A small image denoising model, trained from scratch.
Model: 4.07M parameters, 32-pixel images, arch unet, norm instancenorm, activation silu, widths [64, 128, 256].
Rows from block 3 of a small image denoising model, named by matrix and row number. Rows with one number belong to one channel. Each number is 50 + 10 x the weight over its row's rms, rounded and kept within 0 to 99. All counts start at 0.
Before each channel's rows are labels from the 100 images, of 14976, where the channel reaches its highest value: "responds to" is what is common among them. Only what is clearly more common there than usual is listed. The data: microscope photos of single blood and bone marrow cells. In brackets: how many of the 100.
# convs0: first 3x3 conv (model.mid.1.convs.0.weight, 256x256x3x3, each kernel summed), inputs 128-255
# convs1: second 3x3 conv (model.mid.1.convs.1.weight, 256x256x3x3, transposed, each kernel summed), outputs 128-255

responds to: smear: peripheral blood (65); cell type: eosinophil (26)
convs0.226:50 59 47 39 38 59 49 42 49 37 70 47 53 49 45 42 41 40 52 41 59 47 35 46 51 75 47 56 46 47 35 60 61 45 47 44 44 37 52 44 50 59 43 43 49 33 43 38 56 37 42 65 30 54 50 59 48 30 55 27 45 35 49 41 51 40 43 42 49 69 46 38 54 40 48 58 45 55 39 44 49 47 52 68 39 61 43 60 63 42 48 55 68 40 42 59 65 44 43 36 66 45 40 45 50 32 60 40 41 48 73 61 61 54 61 52 62 40 39 38 46 52 41 58 47 38 46 39
convs1.226:56 47 39 51 61 42 29 51 53 67 38 56 33 60 57 37 46 35 35 63 44 67 56 54 54 41 47 37 43 49 46 50 52 55 51 48 25 47 56 43 58 54 39 46 44 51 57 31 67 52 47 36 59 53 54 55 64 66 49 56 67 39 48 92 64 55 46 53 49 41 41 59 63 63 45 42 54 55 40 46 52 42 48 48 58 54 44 39 48 50 57 51 59 36 55 46 51 51 58 43 30 48 48 54 52 64 58 46 58 45 39 42 43 49 47 45 60 58 64 46 64 36 41 53 40 35 39 60

responds to: smear: peripheral blood (63); cell type: platelet (59)
convs0.14:37 42 54 39 48 51 44 57 60 52 42 50 45 48 55 45 53 32 46 57 56 58 61 60 63 68 42 56 44 45 38 60 47 41 35 57 37 43 45 41 55 57 50 60 62 48 53 47 57 45 55 45 51 48 53 48 62 48 52 36 51 49 53 41 53 48 29 38 59 55 53 47 64 46 53 50 58 28 47 40 52 61 60 53 63 59 61 89 44 29 47 45 67 53 45 39 40 52 50 56 55 50 66 54 70 52 49 47 49 64 54 55 38 56 52 42 56 54 59 42 50 48 57 36 47 54 41 59
convs1.14:45 57 43 68 52 41 51 36 42 59 49 58 58 58 51 38 60 43 42 34 35 34 41 33 45 43 40 39 48 38 61 56 46 48 59 46 63 50 70 45 50 52 35 39 54 44 45 56 32 68 44 57 44 28 48 58 50 54 48 64 53 47 59 53 41 58 49 55 56 46 42 47 49 57 61 54 55 42 66 66 39 32 40 48 47 46 55 15 35 57 48 48 31 39 54 49 53 57 56 32 46 51 37 41 46 52 47 47 58 39 51 48 58 25 66 55 53 61 41 53 65 48 43 45 56 39 52 43

responds to: cell type: lymphocyte (34)
convs0.111:55 53 50 56 41 58 51 52 49 42 48 38 49 62 55 44 57 42 40 33 44 67 41 61 62 42 55 43 60 51 37 46 49 63 36 65 56 39 50 32 53 50 55 45 54 40 58 34 47 40 45 48 39 39 38 21 60 60 53 50 55 58 53 52 48 52 45 40 53 52 53 60 58 60 31 43 39 37 61 45 63 41 45 67 42 37 50 35 32 52 29 43 47 34 38 67 44 47 56 53 50 50 37 46 48 68 43 42 55 35 60 49 64 50 42 63 54 39 58 43 49 31 62 31 60 49 56 59
convs1.111:42 71 65 45 57 42 52 52 51 60 48 57 62 30 53 46 33 45 52 61 56 50 58 53 56 54 59 51 52 45 56 51 55 25 54 45 50 49 37 57 46 34 53 51 31 58 43 69 47 57 62 44 37 48 50 69 32 59 47 53 58 47 59 59 46 44 45 57 35 55 46 32 48 41 45 59 39 37 52 60 42 54 61 47 48 53 32 43 43 66 51 36 50 64 56 41 51 52 65 63 48 48 52 53 53 47 47 61 47 66 53 55 49 61 51 42 61 43 65 66 52 53 49 67 40 51 40 42

responds to: cell type: erythroblast (96)
convs0.72:53 54 51 53 42 48 73 62 62 41 51 57 54 51 48 51 44 45 36 50 13 35 38 47 55 51 46 57 56 29 60 36 44 61 40 38 50 51 50 63 33 49 42 50 41 43 54 47 50 56 40 61 62 45 55 42 53 41 56 49 50 42 47 53 47 42 60 45 53 31 38 47 67 48 43 46 47 58 54 65 53 51 42 58 51 17 45 63 48 52 59 44 56 45 54 58 64 43 68 57 49 52 58 61 16 53 41 41 49 52 47 57 44 32 59 35 51 40 43 72 47 50 34 47 47 32 57 51
convs1.72:56 35 57 44 59 39 47 50 37 49 51 50 45 52 44 34 50 41 68 71 57 57 75 44 65 48 48 42 53 52 57 47 39 56 58 52 49 53 58 43 62 58 59 50 66 69 49 39 37 59 41 45 64 61 43 60 69 59 45 69 41 41 46 53 58 63 40 38 58 59 37 67 46 43 41 49 63 43 36 49 47 44 41 53 40 60 54 47 43 46 33 55 39 68 41 42 44 48 36 53 30 52 45 44 65 60 84 58 49 47 57 55 54 60 60 69 43 46 56 41 61 57 61 48 40 43 47 75

responds to: cell type: artefact (26)
convs0.142:40 55 57 48 51 56 58 43 50 45 74 50 48 52 43 65 56 44 45 64 45 40 51 61 49 50 62 59 53 69 45 54 61 50 40 63 52 46 41 34 43 39 51 48 35 42 48 44 54 50 26 63 56 70 57 64 53 43 53 54 43 37 44 51 55 65 54 46 62 61 53 42 51 79 49 54 61 47 56 25 40 44 43 57 60 51 56 47 29 53 41 55 41 30 41 48 60 53 59 58 69 37 39 44 44 42 47 51 51 55 53 37 50 47 58 44 45 36 52 56 51 57 30 59 39 29 59 36
convs1.142:50 48 38 45 47 49 76 51 65 44 52 50 52 64 47 40 48 58 58 34 61 51 34 28 52 59 30 44 48 55 56 63 36 63 50 40 70 56 62 57 64 63 50 44 57 62 40 65 53 61 60 49 55 51 37 23 41 50 51 45 69 51 40 35 74 44 56 49 41 38 55 53 55 44 44 54 42 50 40 73 42 59 57 58 64 33 73 52 70 43 56 52 64 54 48 52 47 53 48 56 46 47 65 65 45 38 60 47 42 40 58 53 51 51 45 56 57 54 52 67 44 46 45 40 65 58 47 54

responds to: cell type: blast (32)
convs0.84:56 48 58 46 38 47 58 43 52 44 59 66 51 36 59 41 54 46 56 49 64 52 49 54 53 46 78 40 61 52 47 56 56 47 49 40 52 55 50 42 44 63 34 47 45 55 68 46 55 40 51 52 53 99 44 44 41 41 44 42 41 52 45 56 45 53 46 49 50 32 39 30 48 52 51 36 57 58 44 46 63 49 44 51 52 50 38 47 48 59 45 46 53 52 47 64 49 53 61 37 49 55 77 55 15 56 48 51 41 45 49 44 60 66 42 06 50 48 41 44 44 40 58 48 41 54 47 50
convs1.84:58 58 36 51 42 58 41 56 56 54 52 46 44 59 38 64 73 44 44 47 48 33 65 36 46 46 31 59 61 49 63 53 51 55 51 65 59 47 60 46 51 50 53 58 42 50 51 52 66 67 54 52 77 08 51 49 51 45 48 64 51 63 59 40 71 59 46 50 66 68 53 65 39 51 59 52 48 51 61 31 50 55 60 48 68 51 58 49 52 58 49 52 57 64 52 41 44 56 53 54 54 36 23 47 85 48 45 53 59 48 53 44 35 52 71 74 42 43 61 58 56 59 44 54 50 60 53 52

responds to: cell type: artefact (26)
convs0.187:56 53 48 49 37 43 50 41 48 45 54 63 46 43 47 53 34 51 39 55 59 42 54 60 38 49 56 63 47 48 44 36 54 25 53 49 77 61 55 42 45 52 57 56 33 49 63 40 42 50 55 55 48 74 53 53 41 28 41 27 51 53 26 59 40 41 48 37 59 57 55 60 33 43 63 57 65 38 48 58 41 51 43 53 49 63 58 37 50 53 51 49 31 48 15 46 54 49 65 41 56 44 43 42 51 44 45 63 47 44 44 48 54 55 43 56 50 39 47 59 43 55 59 37 56 42 30 20
convs1.187:54 53 44 29 44 52 54 45 55 49 48 44 33 38 39 42 59 36 36 47 49 44 49 39 67 55 44 51 48 52 56 54 58 64 45 31 54 47 31 59 48 48 41 47 65 59 65 64 56 46 43 47 45 55 46 43 58 75 48 56 47 56 70 54 60 55 61 47 52 44 47 35 43 42 78 49 42 52 51 38 62 44 50 49 54 54 50 56 68 40 61 60 44 27 53 51 43 44 32 51 56 42 50 42 41 54 51 44 54 41 56 47 51 46 58 46 32 74 49 47 59 52 47 55 60 52 44 40

responds to: cell type: segmented neutrophil (70); smear: peripheral blood (69)
convs0.37:44 52 38 42 46 49 72 43 47 39 47 39 50 53 42 60 46 44 52 53 53 56 60 54 54 59 53 58 59 51 56 67 44 39 30 46 39 36 51 45 43 51 32 43 33 49 53 41 44 57 60 47 52 56 60 37 63 54 42 47 56 49 59 50 42 71 48 47 52 47 53 30 55 51 57 41 58 38 37 46 36 57 48 57 57 16 82 55 34 43 37 51 55 43 38 65 61 51 45 50 62 19 44 54 47 39 54 46 55 41 44 47 56 44 64 42 43 37 71 26 56 42 51 56 43 55 54 54
convs1.37:62 44 56 48 52 49 40 45 45 49 45 63 50 38 48 45 53 62 55 51 48 40 52 49 62 35 38 56 49 67 50 37 53 37 37 46 36 63 37 53 54 59 42 49 47 58 59 46 61 55 43 54 41 43 42 51 68 48 61 43 49 53 61 55 49 50 37 53 56 57 44 66 62 41 33 42 48 72 24 39 50 60 40 63 59 75 42 55 45 41 70 33 67 63 49 52 47 46 50 23 39 53 62 36 55 49 53 46 42 54 41 58 48 52 44 54 65 44 42 53 40 36 55 20 53 42 37 45

responds to: smear: peripheral blood (36)
convs0.185:71 39 41 51 31 53 50 69 49 37 27 49 45 43 67 56 51 51 40 50 39 59 54 63 68 63 59 46 40 54 55 58 54 52 56 47 44 51 45 65 46 39 47 44 53 53 44 46 45 47 65 56 63 30 45 53 59 40 55 33 41 54 52 44 43 34 59 47 67 59 38 43 54 49 61 53 47 54 53 28 57 52 64 38 41 27 57 57 53 28 57 43 47 41 51 31 56 44 59 44 48 54 59 43 55 25 32 49 58 48 65 34 38 50 63 39 45 68 46 34 36 52 44 52 61 54 53 59
convs1.185:31 48 42 50 62 56 73 44 44 50 28 51 49 44 65 69 45 48 58 33 47 30 46 44 54 49 41 44 64 44 41 45 41 41 46 63 65 42 48 20 46 51 39 50 59 66 74 55 41 48 39 51 30 59 43 58 56 48 41 51 55 43 50 40 54 43 44 63 52 43 46 48 72 37 66 50 47 59 31 44 44 40 32 54 51 66 51 50 54 49 38 78 36 51 40 33 44 54 50 47 45 34 41 48 52 61 49 48 42 46 58 64 56 57 32 41 51 31 53 42 64 45 46 35 46 30 37 49

responds to: cell type: blast (26)
convs0.176:53 43 37 61 41 35 37 37 47 49 58 48 68 52 59 46 52 58 55 53 66 67 66 40 38 55 42 53 59 45 26 51 52 53 51 46 51 63 54 65 51 41 54 43 51 59 46 47 67 21 53 52 63 50 52 39 39 46 43 47 43 41 63 57 74 42 33 49 48 40 51 70 42 54 73 41 68 62 52 45 33 52 47 43 55 33 50 45 65 42 59 47 35 41 47 59 36 50 42 44 35 30 34 45 70 68 51 37 41 63 48 60 43 61 46 41 53 48 51 61 62 51 40 63 57 55 55 45
convs1.176:63 31 54 36 47 56 61 70 74 50 42 65 16 59 52 47 60 56 55 51 32 55 49 67 53 50 47 52 51 65 60 44 53 57 36 67 48 45 54 57 47 60 39 56 58 44 48 48 55 56 57 46 38 53 65 46 50 56 47 54 55 59 35 55 38 47 45 55 49 44 41 49 55 66 53 55 45 38 51 46 65 53 58 58 46 50 49 54 55 38 54 55 55 53 60 33 59 53 72 32 60 53 32 59 41 22 49 43 60 40 65 48 61 62 51 58 45 51 38 47 43 50 61 24 53 71 46 53

responds to: cell type: lymphocyte (57)
convs0.118:64 40 53 63 71 49 43 47 36 40 34 58 41 38 43 53 67 55 32 43 51 45 65 42 41 46 44 46 48 54 40 48 50 42 44 57 44 47 62 49 40 59 53 57 34 33 57 45 43 31 42 38 67 48 41 53 54 54 33 47 55 66 37 52 42 55 39 53 69 43 44 47 76 51 40 54 51 42 39 41 53 65 55 71 55 54 53 45 26 37 38 34 40 51 58 33 36 56 60 32 61 42 57 47 42 40 65 54 46 54 55 40 36 52 50 34 43 60 61 51 52 45 40 54 38 45 49 58
convs1.118:44 53 49 48 41 46 36 53 46 46 45 45 49 44 44 71 58 35 47 47 65 48 32 48 50 33 48 62 71 43 43 56 44 35 55 52 70 55 46 43 65 50 31 24 69 57 47 66 47 39 67 45 48 40 50 37 41 44 49 59 48 53 53 57 46 46 46 46 60 60 59 53 43 34 71 48 55 51 43 50 44 38 34 31 61 50 55 46 59 50 56 56 38 53 58 77 53 62 62 50 48 36 38 42 51 57 34 37 53 34 65 60 70 51 57 70 40 49 49 45 73 58 58 58 53 51 65 39

responds to: cell type: lymphocyte (55)
convs0.240:69 61 51 48 44 58 41 68 51 53 50 51 46 49 44 49 54 31 55 64 61 43 68 54 25 59 55 46 33 58 30 59 57 45 43 59 57 36 43 43 60 43 58 49 63 43 36 32 39 48 42 42 51 59 50 59 53 42 58 66 45 38 39 44 50 65 51 51 79 32 47 55 53 56 46 47 38 54 55 61 46 35 47 56 62 46 72 77 40 51 65 68 47 55 41 45 54 54 51 35 51 38 57 42 42 50 63 45 61 61 31 52 41 43 44 33 48 58 52 47 43 58 44 51 60 44 50 40
convs1.240:44 48 41 47 57 53 39 45 51 42 43 58 45 60 76 64 62 70 39 59 79 45 48 32 62 42 45 44 64 43 52 49 52 46 50 44 58 40 68 51 39 61 45 43 49 55 70 32 55 58 42 42 50 43 47 58 40 56 31 51 57 57 46 54 44 48 60 48 29 49 50 45 57 51 36 46 56 48 42 24 58 34 52 70 48 51 44 36 57 39 47 33 37 40 61 55 55 34 51 55 53 58 56 39 52 56 40 55 44 46 66 65 45 79 32 56 42 36 46 47 69 52 35 57 43 48 58 66

responds to: cell type: segmented neutrophil (62)
convs0.86:44 41 62 54 33 46 45 43 47 53 74 61 52 52 55 62 43 43 48 38 58 52 56 32 63 96 56 43 57 60 33 51 51 33 51 61 36 39 42 44 51 34 51 39 40 61 41 58 50 38 37 38 49 44 67 47 54 45 33 46 56 70 49 50 41 44 36 43 58 57 59 50 49 47 52 64 46 60 50 40 42 44 56 46 41 51 37 68 42 58 43 32 50 42 46 57 46 51 51 54 40 63 59 54 51 49 58 61 48 50 55 51 45 32 73 47 42 47 50 59 37 32 37 46 53 59 71 37
convs1.86:40 54 52 55 58 59 55 47 55 41 45 47 70 51 59 24 60 54 42 48 59 37 36 50 61 34 45 58 39 50 48 44 36 51 51 45 33 37 49 46 53 48 26 48 49 38 57 50 61 40 44 47 51 46 43 56 57 59 74 34 57 28 42 45 66 39 41 50 44 53 48 60 39 42 45 31 38 40 49 49 58 60 47 48 68 34 33 42 49 41 42 26 58 38 58 41 44 45 51 48 67 33 57 59 51 59 57 45 75 67 41 41 39 44 43 55 43 50 38 43 43 76 52 43 41 63 37 43

responds to: cell type: erythroblast (35)
convs0.5:63 63 52 41 43 63 55 40 49 59 38 56 61 59 69 49 49 56 55 48 43 44 61 61 33 57 18 43 57 48 53 50 47 43 46 53 34 54 48 43 57 46 67 44 48 40 42 31 49 44 44 53 40 22 45 44 44 35 56 50 41 51 32 59 55 59 42 54 48 67 47 35 47 33 46 47 43 47 63 50 50 40 60 50 39 45 50 46 25 53 60 61 47 58 44 60 52 74 47 25 36 61 64 55 63 29 47 50 35 48 43 61 71 53 33 68 71 57 59 54 48 66 52 66 39 39 46 37
convs1.5:46 48 56 52 61 44 52 45 42 35 58 39 44 38 51 47 58 38 60 60 49 51 33 44 60 54 83 55 42 41 53 57 58 50 73 51 46 38 56 46 47 47 39 51 54 37 70 57 55 46 63 61 46 62 52 52 65 57 36 57 61 32 51 47 47 41 59 58 49 33 37 57 52 47 61 39 51 47 51 38 51 46 46 51 53 47 45 64 67 46 44 41 57 55 69 50 55 39 62 74 67 49 32 41 39 45 50 53 54 59 73 40 47 53 72 55 48 63 45 57 57 51 57 42 62 65 57 62

responds to: smear: peripheral blood (71); cell type: segmented neutrophil (47)
convs0.4:30 52 57 49 41 76 56 45 42 48 47 54 61 34 99 36 46 42 51 52 63 47 45 63 44 51 41 62 63 22 51 43 47 53 66 47 51 40 37 58 69 41 50 60 38 51 62 29 49 54 54 77 47 58 43 33 54 51 60 63 44 53 77 57 58 59 48 47 53 39 47 48 57 51 83 38 63 44 48 41 67 55 49 43 50 39 49 47 55 58 62 37 47 48 43 42 54 47 37 55 49 43 54 47 46 41 42 42 53 46 53 45 28 53 74 54 60 47 59 34 37 57 44 49 53 59 53 60
convs1.4:73 36 48 34 47 58 55 41 52 51 47 26 40 48 54 36 55 52 37 47 40 74 64 38 41 56 83 48 40 51 31 40 45 49 46 61 42 47 53 43 29 36 31 57 51 43 51 21 56 59 45 56 43 44 44 57 55 49 43 45 68 42 55 34 54 46 52 48 55 59 48 47 59 49 42 63 52 40 34 51 50 52 43 50 47 46 54 48 42 35 54 61 36 55 46 51 33 47 69 53 50 50 43 51 54 57 83 58 35 60 54 55 43 45 34 65 50 48 54 40 50 36 43 54 37 48 43 50

responds to: cell type: lymphocyte (35)
convs0.253:50 44 60 42 61 51 45 49 37 69 67 36 52 51 58 44 38 42 49 20 63 71 44 44 52 42 47 55 49 60 58 53 47 47 41 55 68 45 31 37 39 54 41 44 51 63 43 58 48 46 49 60 46 38 34 43 55 52 64 54 60 59 61 40 52 60 44 37 76 56 46 56 48 67 40 60 39 37 76 45 47 45 51 59 50 23 50 41 38 47 43 56 57 61 26 53 39 34 42 59 38 44 36 55 57 53 58 52 50 46 63 48 47 46 34 52 40 39 56 38 48 36 63 35 46 62 60 50
convs1.253:47 50 50 58 34 49 67 63 67 58 38 42 74 47 33 69 51 51 41 53 42 39 46 37 44 35 63 55 64 49 50 43 67 52 65 47 56 50 47 47 49 33 77 43 56 50 61 50 60 53 46 28 46 47 51 47 47 51 60 40 40 32 43 48 40 41 57 56 37 55 63 50 50 56 65 43 51 41 43 61 55 42 51 37 53 64 58 51 58 56 53 56 36 33 66 50 41 38 43 40 72 52 60 63 36 51 36 39 47 65 54 53 55 65 58 59 46 66 53 62 35 39 45 67 55 44 47 50

responds to: smear: peripheral blood (76); cell type: platelet (68)
convs0.196:60 46 39 43 43 32 68 51 48 36 52 45 50 66 51 46 35 49 37 49 41 39 51 36 49 73 36 44 68 49 52 49 63 43 60 50 38 20 50 52 52 45 61 55 53 38 47 49 36 56 48 55 50 55 61 56 53 52 59 51 51 46 56 60 57 60 51 35 53 58 38 49 67 46 40 46 59 49 47 47 69 47 54 50 57 77 49 57 72 31 63 48 54 41 60 60 73 58 51 46 49 49 93 56 41 53 42 26 52 47 59 62 41 50 59 51 35 55 37 52 41 50 49 56 54 54 31 42
convs1.196:42 40 58 46 60 56 48 51 51 43 52 58 50 61 54 58 59 51 66 56 53 57 46 57 60 45 70 56 34 42 42 38 63 57 36 60 59 58 46 42 62 61 50 35 45 56 47 42 59 49 49 50 48 59 44 44 54 49 36 56 58 56 53 40 50 38 28 56 82 41 57 33 51 48 31 60 46 44 56 48 31 71 46 58 54 43 63 53 53 60 29 48 43 69 47 43 34 47 48 55 51 33 13 65 43 40 45 60 31 61 63 36 54 50 42 51 46 51 49 62 43 56 55 52 49 62 56 63

responds to: cell type: artefact (31)
convs0.175:58 62 56 68 66 51 57 49 65 61 31 60 44 56 62 48 37 44 58 70 42 47 41 52 46 37 31 59 36 42 47 54 51 62 53 52 57 31 49 42 51 42 60 64 49 53 59 37 46 49 44 58 40 37 56 47 46 41 61 52 40 49 56 53 58 49 37 57 59 49 52 43 54 51 54 35 44 36 58 54 36 60 43 40 48 17 49 40 42 55 45 44 52 43 37 60 28 58 43 32 60 58 18 44 75 50 56 46 50 68 38 40 56 70 47 71 55 35 49 52 38 46 53 60 59 52 35 43
convs1.175:46 41 58 31 25 56 46 58 46 35 65 52 59 53 70 45 58 45 45 49 44 62 45 61 56 53 61 63 54 59 50 61 49 41 44 35 50 54 40 62 32 40 57 60 45 60 61 72 48 41 67 58 39 50 55 53 32 66 58 44 30 38 45 27 41 46 54 40 36 55 51 58 43 58 58 47 63 51 42 63 73 50 58 45 49 67 61 49 70 58 44 52 35 52 53 25 68 50 57 55 66 55 78 56 33 55 48 52 58 65 60 47 45 44 62 43 54 43 56 47 48 54 48 48 59 54 64 59

responds to: cell type: segmented neutrophil (57); smear: peripheral blood (51)
convs0.68:37 44 37 60 57 49 30 54 45 55 31 46 31 63 35 32 43 40 48 42 49 39 50 45 46 54 39 58 58 50 35 59 57 43 34 36 37 34 27 36 45 60 31 38 49 56 58 46 50 42 46 39 52 50 48 53 56 38 33 45 52 37 56 48 53 59 46 43 53 26 61 58 46 56 46 70 61 42 45 33 49 46 50 35 49 58 45 36 57 48 56 40 71 56 44 39 36 47 57 51 49 59 61 63 53 53 55 52 55 31 61 61 49 45 57 44 32 56 41 39 54 45 54 50 56 50 51 58
convs1.68:57 58 52 65 36 28 41 51 72 54 45 45 57 49 43 66 61 54 50 58 46 57 48 49 51 38 50 47 53 38 47 43 50 49 53 61 44 51 80 50 54 53 42 49 57 40 58 43 53 67 47 47 50 47 52 55 52 47 40 44 39 36 59 49 43 26 55 45 47 64 42 52 50 49 49 40 50 44 45 42 48 66 44 51 56 41 34 59 74 34 39 46 52 60 57 62 49 58 45 64 57 32 51 48 39 47 49 52 60 72 48 36 40 67 40 57 56 44 61 41 59 40 42 46 44 47 48 59

responds to: cell type: erythroblast (51); smear: peripheral blood (41)
convs0.65:37 35 60 50 48 59 40 50 65 47 47 41 48 63 54 39 48 53 42 57 38 53 54 42 27 32 43 56 66 52 37 69 43 37 45 65 39 45 43 54 69 74 49 50 25 56 46 45 41 40 39 37 77 55 54 49 54 41 51 42 58 52 50 46 60 39 36 49 73 51 57 50 45 56 51 51 56 43 57 46 47 65 49 62 57 35 61 56 33 69 50 43 69 38 46 42 45 37 54 48 49 37 57 54 30 51 54 52 38 41 43 43 48 65 79 44 59 21 54 46 48 57 59 38 45 51 49 54
convs1.65:49 69 46 31 35 45 44 46 46 52 52 51 53 37 54 50 37 39 34 58 61 66 55 34 50 41 46 39 28 61 51 31 44 33 60 59 57 71 36 46 42 30 39 54 43 40 55 53 33 56 62 47 36 49 60 46 35 69 53 39 37 65 63 47 28 31 64 56 33 62 57 61 42 45 51 38 42 53 51 59 47 33 34 35 45 47 51 56 52 53 67 40 33 62 48 51 52 47 39 44 42 48 41 41 68 48 52 36 48 64 52 39 54 49 30 47 64 47 68 36 57 40 34 63 47 48 70 58

responds to: smear: peripheral blood (64); cell type: lymphocyte (57)
convs0.222:50 34 55 66 49 35 28 48 50 50 37 50 56 57 52 50 58 47 44 31 25 40 65 42 38 59 54 64 48 51 52 58 58 58 36 54 50 57 48 53 56 52 54 61 36 52 46 51 44 60 56 56 73 38 49 43 58 51 64 37 43 59 47 46 43 40 38 35 62 50 41 51 46 46 62 55 37 44 47 43 48 52 42 57 51 29 47 42 55 46 39 49 50 52 56 50 45 55 44 46 45 60 48 37 39 46 38 58 47 58 60 50 47 42 51 48 36 57 40 67 51 54 51 46 51 46 61 55
convs1.222:62 59 49 44 40 57 38 69 62 43 60 54 52 57 48 53 57 53 51 63 53 58 53 51 64 53 35 33 38 49 45 50 57 48 36 48 60 36 47 52 47 42 59 43 35 53 53 54 56 44 37 41 54 47 47 47 39 52 61 55 52 43 58 58 41 46 54 52 45 55 39 54 41 46 56 43 48 48 39 60 47 31 51 65 64 65 69 54 44 45 40 58 37 39 54 44 52 61 32 37 42 42 38 57 36 64 53 57 57 43 53 42 50 45 18 34 55 45 63 35 39 57 58 52 59 36 61 42

responds to: cell type: lymphocyte (49); smear: peripheral blood (48)
convs0.115:50 34 52 60 66 61 44 63 55 33 34 51 52 43 43 55 41 47 35 44 50 44 53 40 51 61 36 38 43 43 38 55 44 34 39 57 53 46 51 48 55 50 43 57 38 42 34 44 53 50 54 37 63 42 62 37 66 50 48 47 44 31 54 68 47 38 39 41 47 57 47 48 61 64 55 38 43 23 51 44 51 55 52 36 56 40 33 41 40 39 52 51 54 45 59 40 34 54 46 51 62 65 43 58 46 40 59 59 62 61 50 50 48 44 66 46 47 68 36 77 56 50 60 36 51 51 78 56
convs1.115:61 48 56 48 62 40 47 56 43 53 56 64 50 65 55 41 50 53 56 61 57 52 48 48 49 46 41 41 57 44 52 49 61 66 43 43 43 54 42 43 51 46 78 45 57 57 54 52 21 37 54 33 60 56 40 56 45 51 53 55 47 49 36 44 31 46 52 69 54 40 52 33 27 58 51 41 63 63 50 60 42 24 39 43 46 63 63 40 51 48 25 47 64 62 58 46 67 47 39 49 42 45 46 43 47 57 38 58 41 32 49 39 49 55 26 41 49 43 53 51 48 62 38 60 57 48 31 56

responds to: cell type: segmented neutrophil (40)
convs0.125:57 50 56 45 61 42 45 70 48 46 48 49 68 40 54 48 59 44 28 42 71 52 50 50 58 57 41 65 40 42 48 52 54 52 51 48 62 19 65 35 29 51 57 38 28 51 58 33 37 41 53 53 44 40 71 47 46 47 42 46 46 53 35 53 45 40 43 45 70 47 56 47 57 44 54 37 53 52 50 54 54 46 56 59 52 43 67 45 52 41 51 46 42 65 62 74 41 54 43 55 54 61 57 56 44 53 41 50 52 33 60 54 46 41 66 45 50 61 55 57 42 61 34 44 46 41 47 43
convs1.125:53 62 46 63 40 64 57 53 39 39 57 40 33 68 51 51 41 55 58 42 40 45 70 43 54 47 52 55 62 53 58 51 62 31 27 58 54 69 52 32 56 62 50 47 68 46 46 59 42 37 45 49 53 60 41 42 63 39 63 53 56 36 64 55 51 41 43 59 50 45 50 42 50 35 46 59 59 41 51 39 44 50 56 38 54 59 49 45 53 45 57 49 74 56 60 38 50 41 63 38 44 51 24 59 43 53 44 44 48 68 47 56 21 70 42 57 54 52 43 68 45 43 71 60 50 68 43 64

responds to: cell type: blast (28); cell type: artefact (27)
convs0.61:57 45 54 64 48 44 41 51 61 41 50 48 58 47 47 63 62 70 45 54 60 62 58 60 33 47 41 57 55 60 48 60 48 59 41 56 46 51 42 47 49 45 36 41 54 54 30 45 43 55 55 54 42 48 38 42 49 62 60 38 49 54 62 43 69 58 37 64 44 54 50 47 49 53 46 52 59 56 64 50 41 35 53 68 55 47 56 27 53 38 58 53 39 31 45 75 56 32 28 34 51 53 55 49 42 54 35 51 47 43 34 43 61 49 54 55 47 60 54 53 59 43 46 14 56 53 71 51
convs1.61:41 54 43 55 47 52 58 56 48 70 32 45 45 40 54 48 47 30 44 62 60 50 28 49 60 50 46 48 57 42 47 53 59 31 49 51 51 48 56 45 66 48 67 51 61 59 53 55 58 43 57 51 59 67 60 33 45 51 47 64 47 52 43 53 40 55 61 50 50 49 53 55 57 47 62 48 33 55 50 46 52 47 53 28 45 53 64 63 37 62 47 46 49 58 40 36 49 63 45 56 48 41 48 58 50 41 61 42 33 63 62 54 49 61 71 54 53 31 60 48 45 48 60 94 41 57 43 69

responds to: cell type: blast (32)
convs0.209:47 53 52 41 44 42 51 54 52 52 47 63 70 48 30 56 50 25 44 50 57 40 44 50 34 57 49 43 43 52 07 65 63 38 46 61 50 53 47 53 45 53 35 58 47 55 46 46 44 40 44 42 65 47 44 49 62 33 31 35 52 54 46 39 46 04 42 54 68 72 61 38 59 57 61 56 51 45 42 40 61 50 53 47 53 55 46 49 53 47 66 55 42 62 52 55 59 68 55 51 46 64 78 45 28 62 51 61 35 51 53 37 59 45 61 60 46 64 56 55 44 57 45 44 37 51 39 43
convs1.209:63 20 55 49 49 45 51 48 66 67 65 45 42 53 55 55 54 66 50 52 56 55 51 64 48 58 56 50 60 47 78 44 49 54 47 52 44 19 64 69 52 44 53 52 64 51 41 40 47 60 59 42 47 50 52 47 48 59 68 60 35 63 52 75 47 83 70 52 52 50 33 57 49 54 52 47 58 54 53 37 49 44 41 53 52 70 56 74 43 52 64 42 41 37 60 55 43 52 45 46 55 54 47 54 50 44 70 46 56 60 55 40 41 53 70 49 55 51 50 61 67 44 43 48 49 68 64 46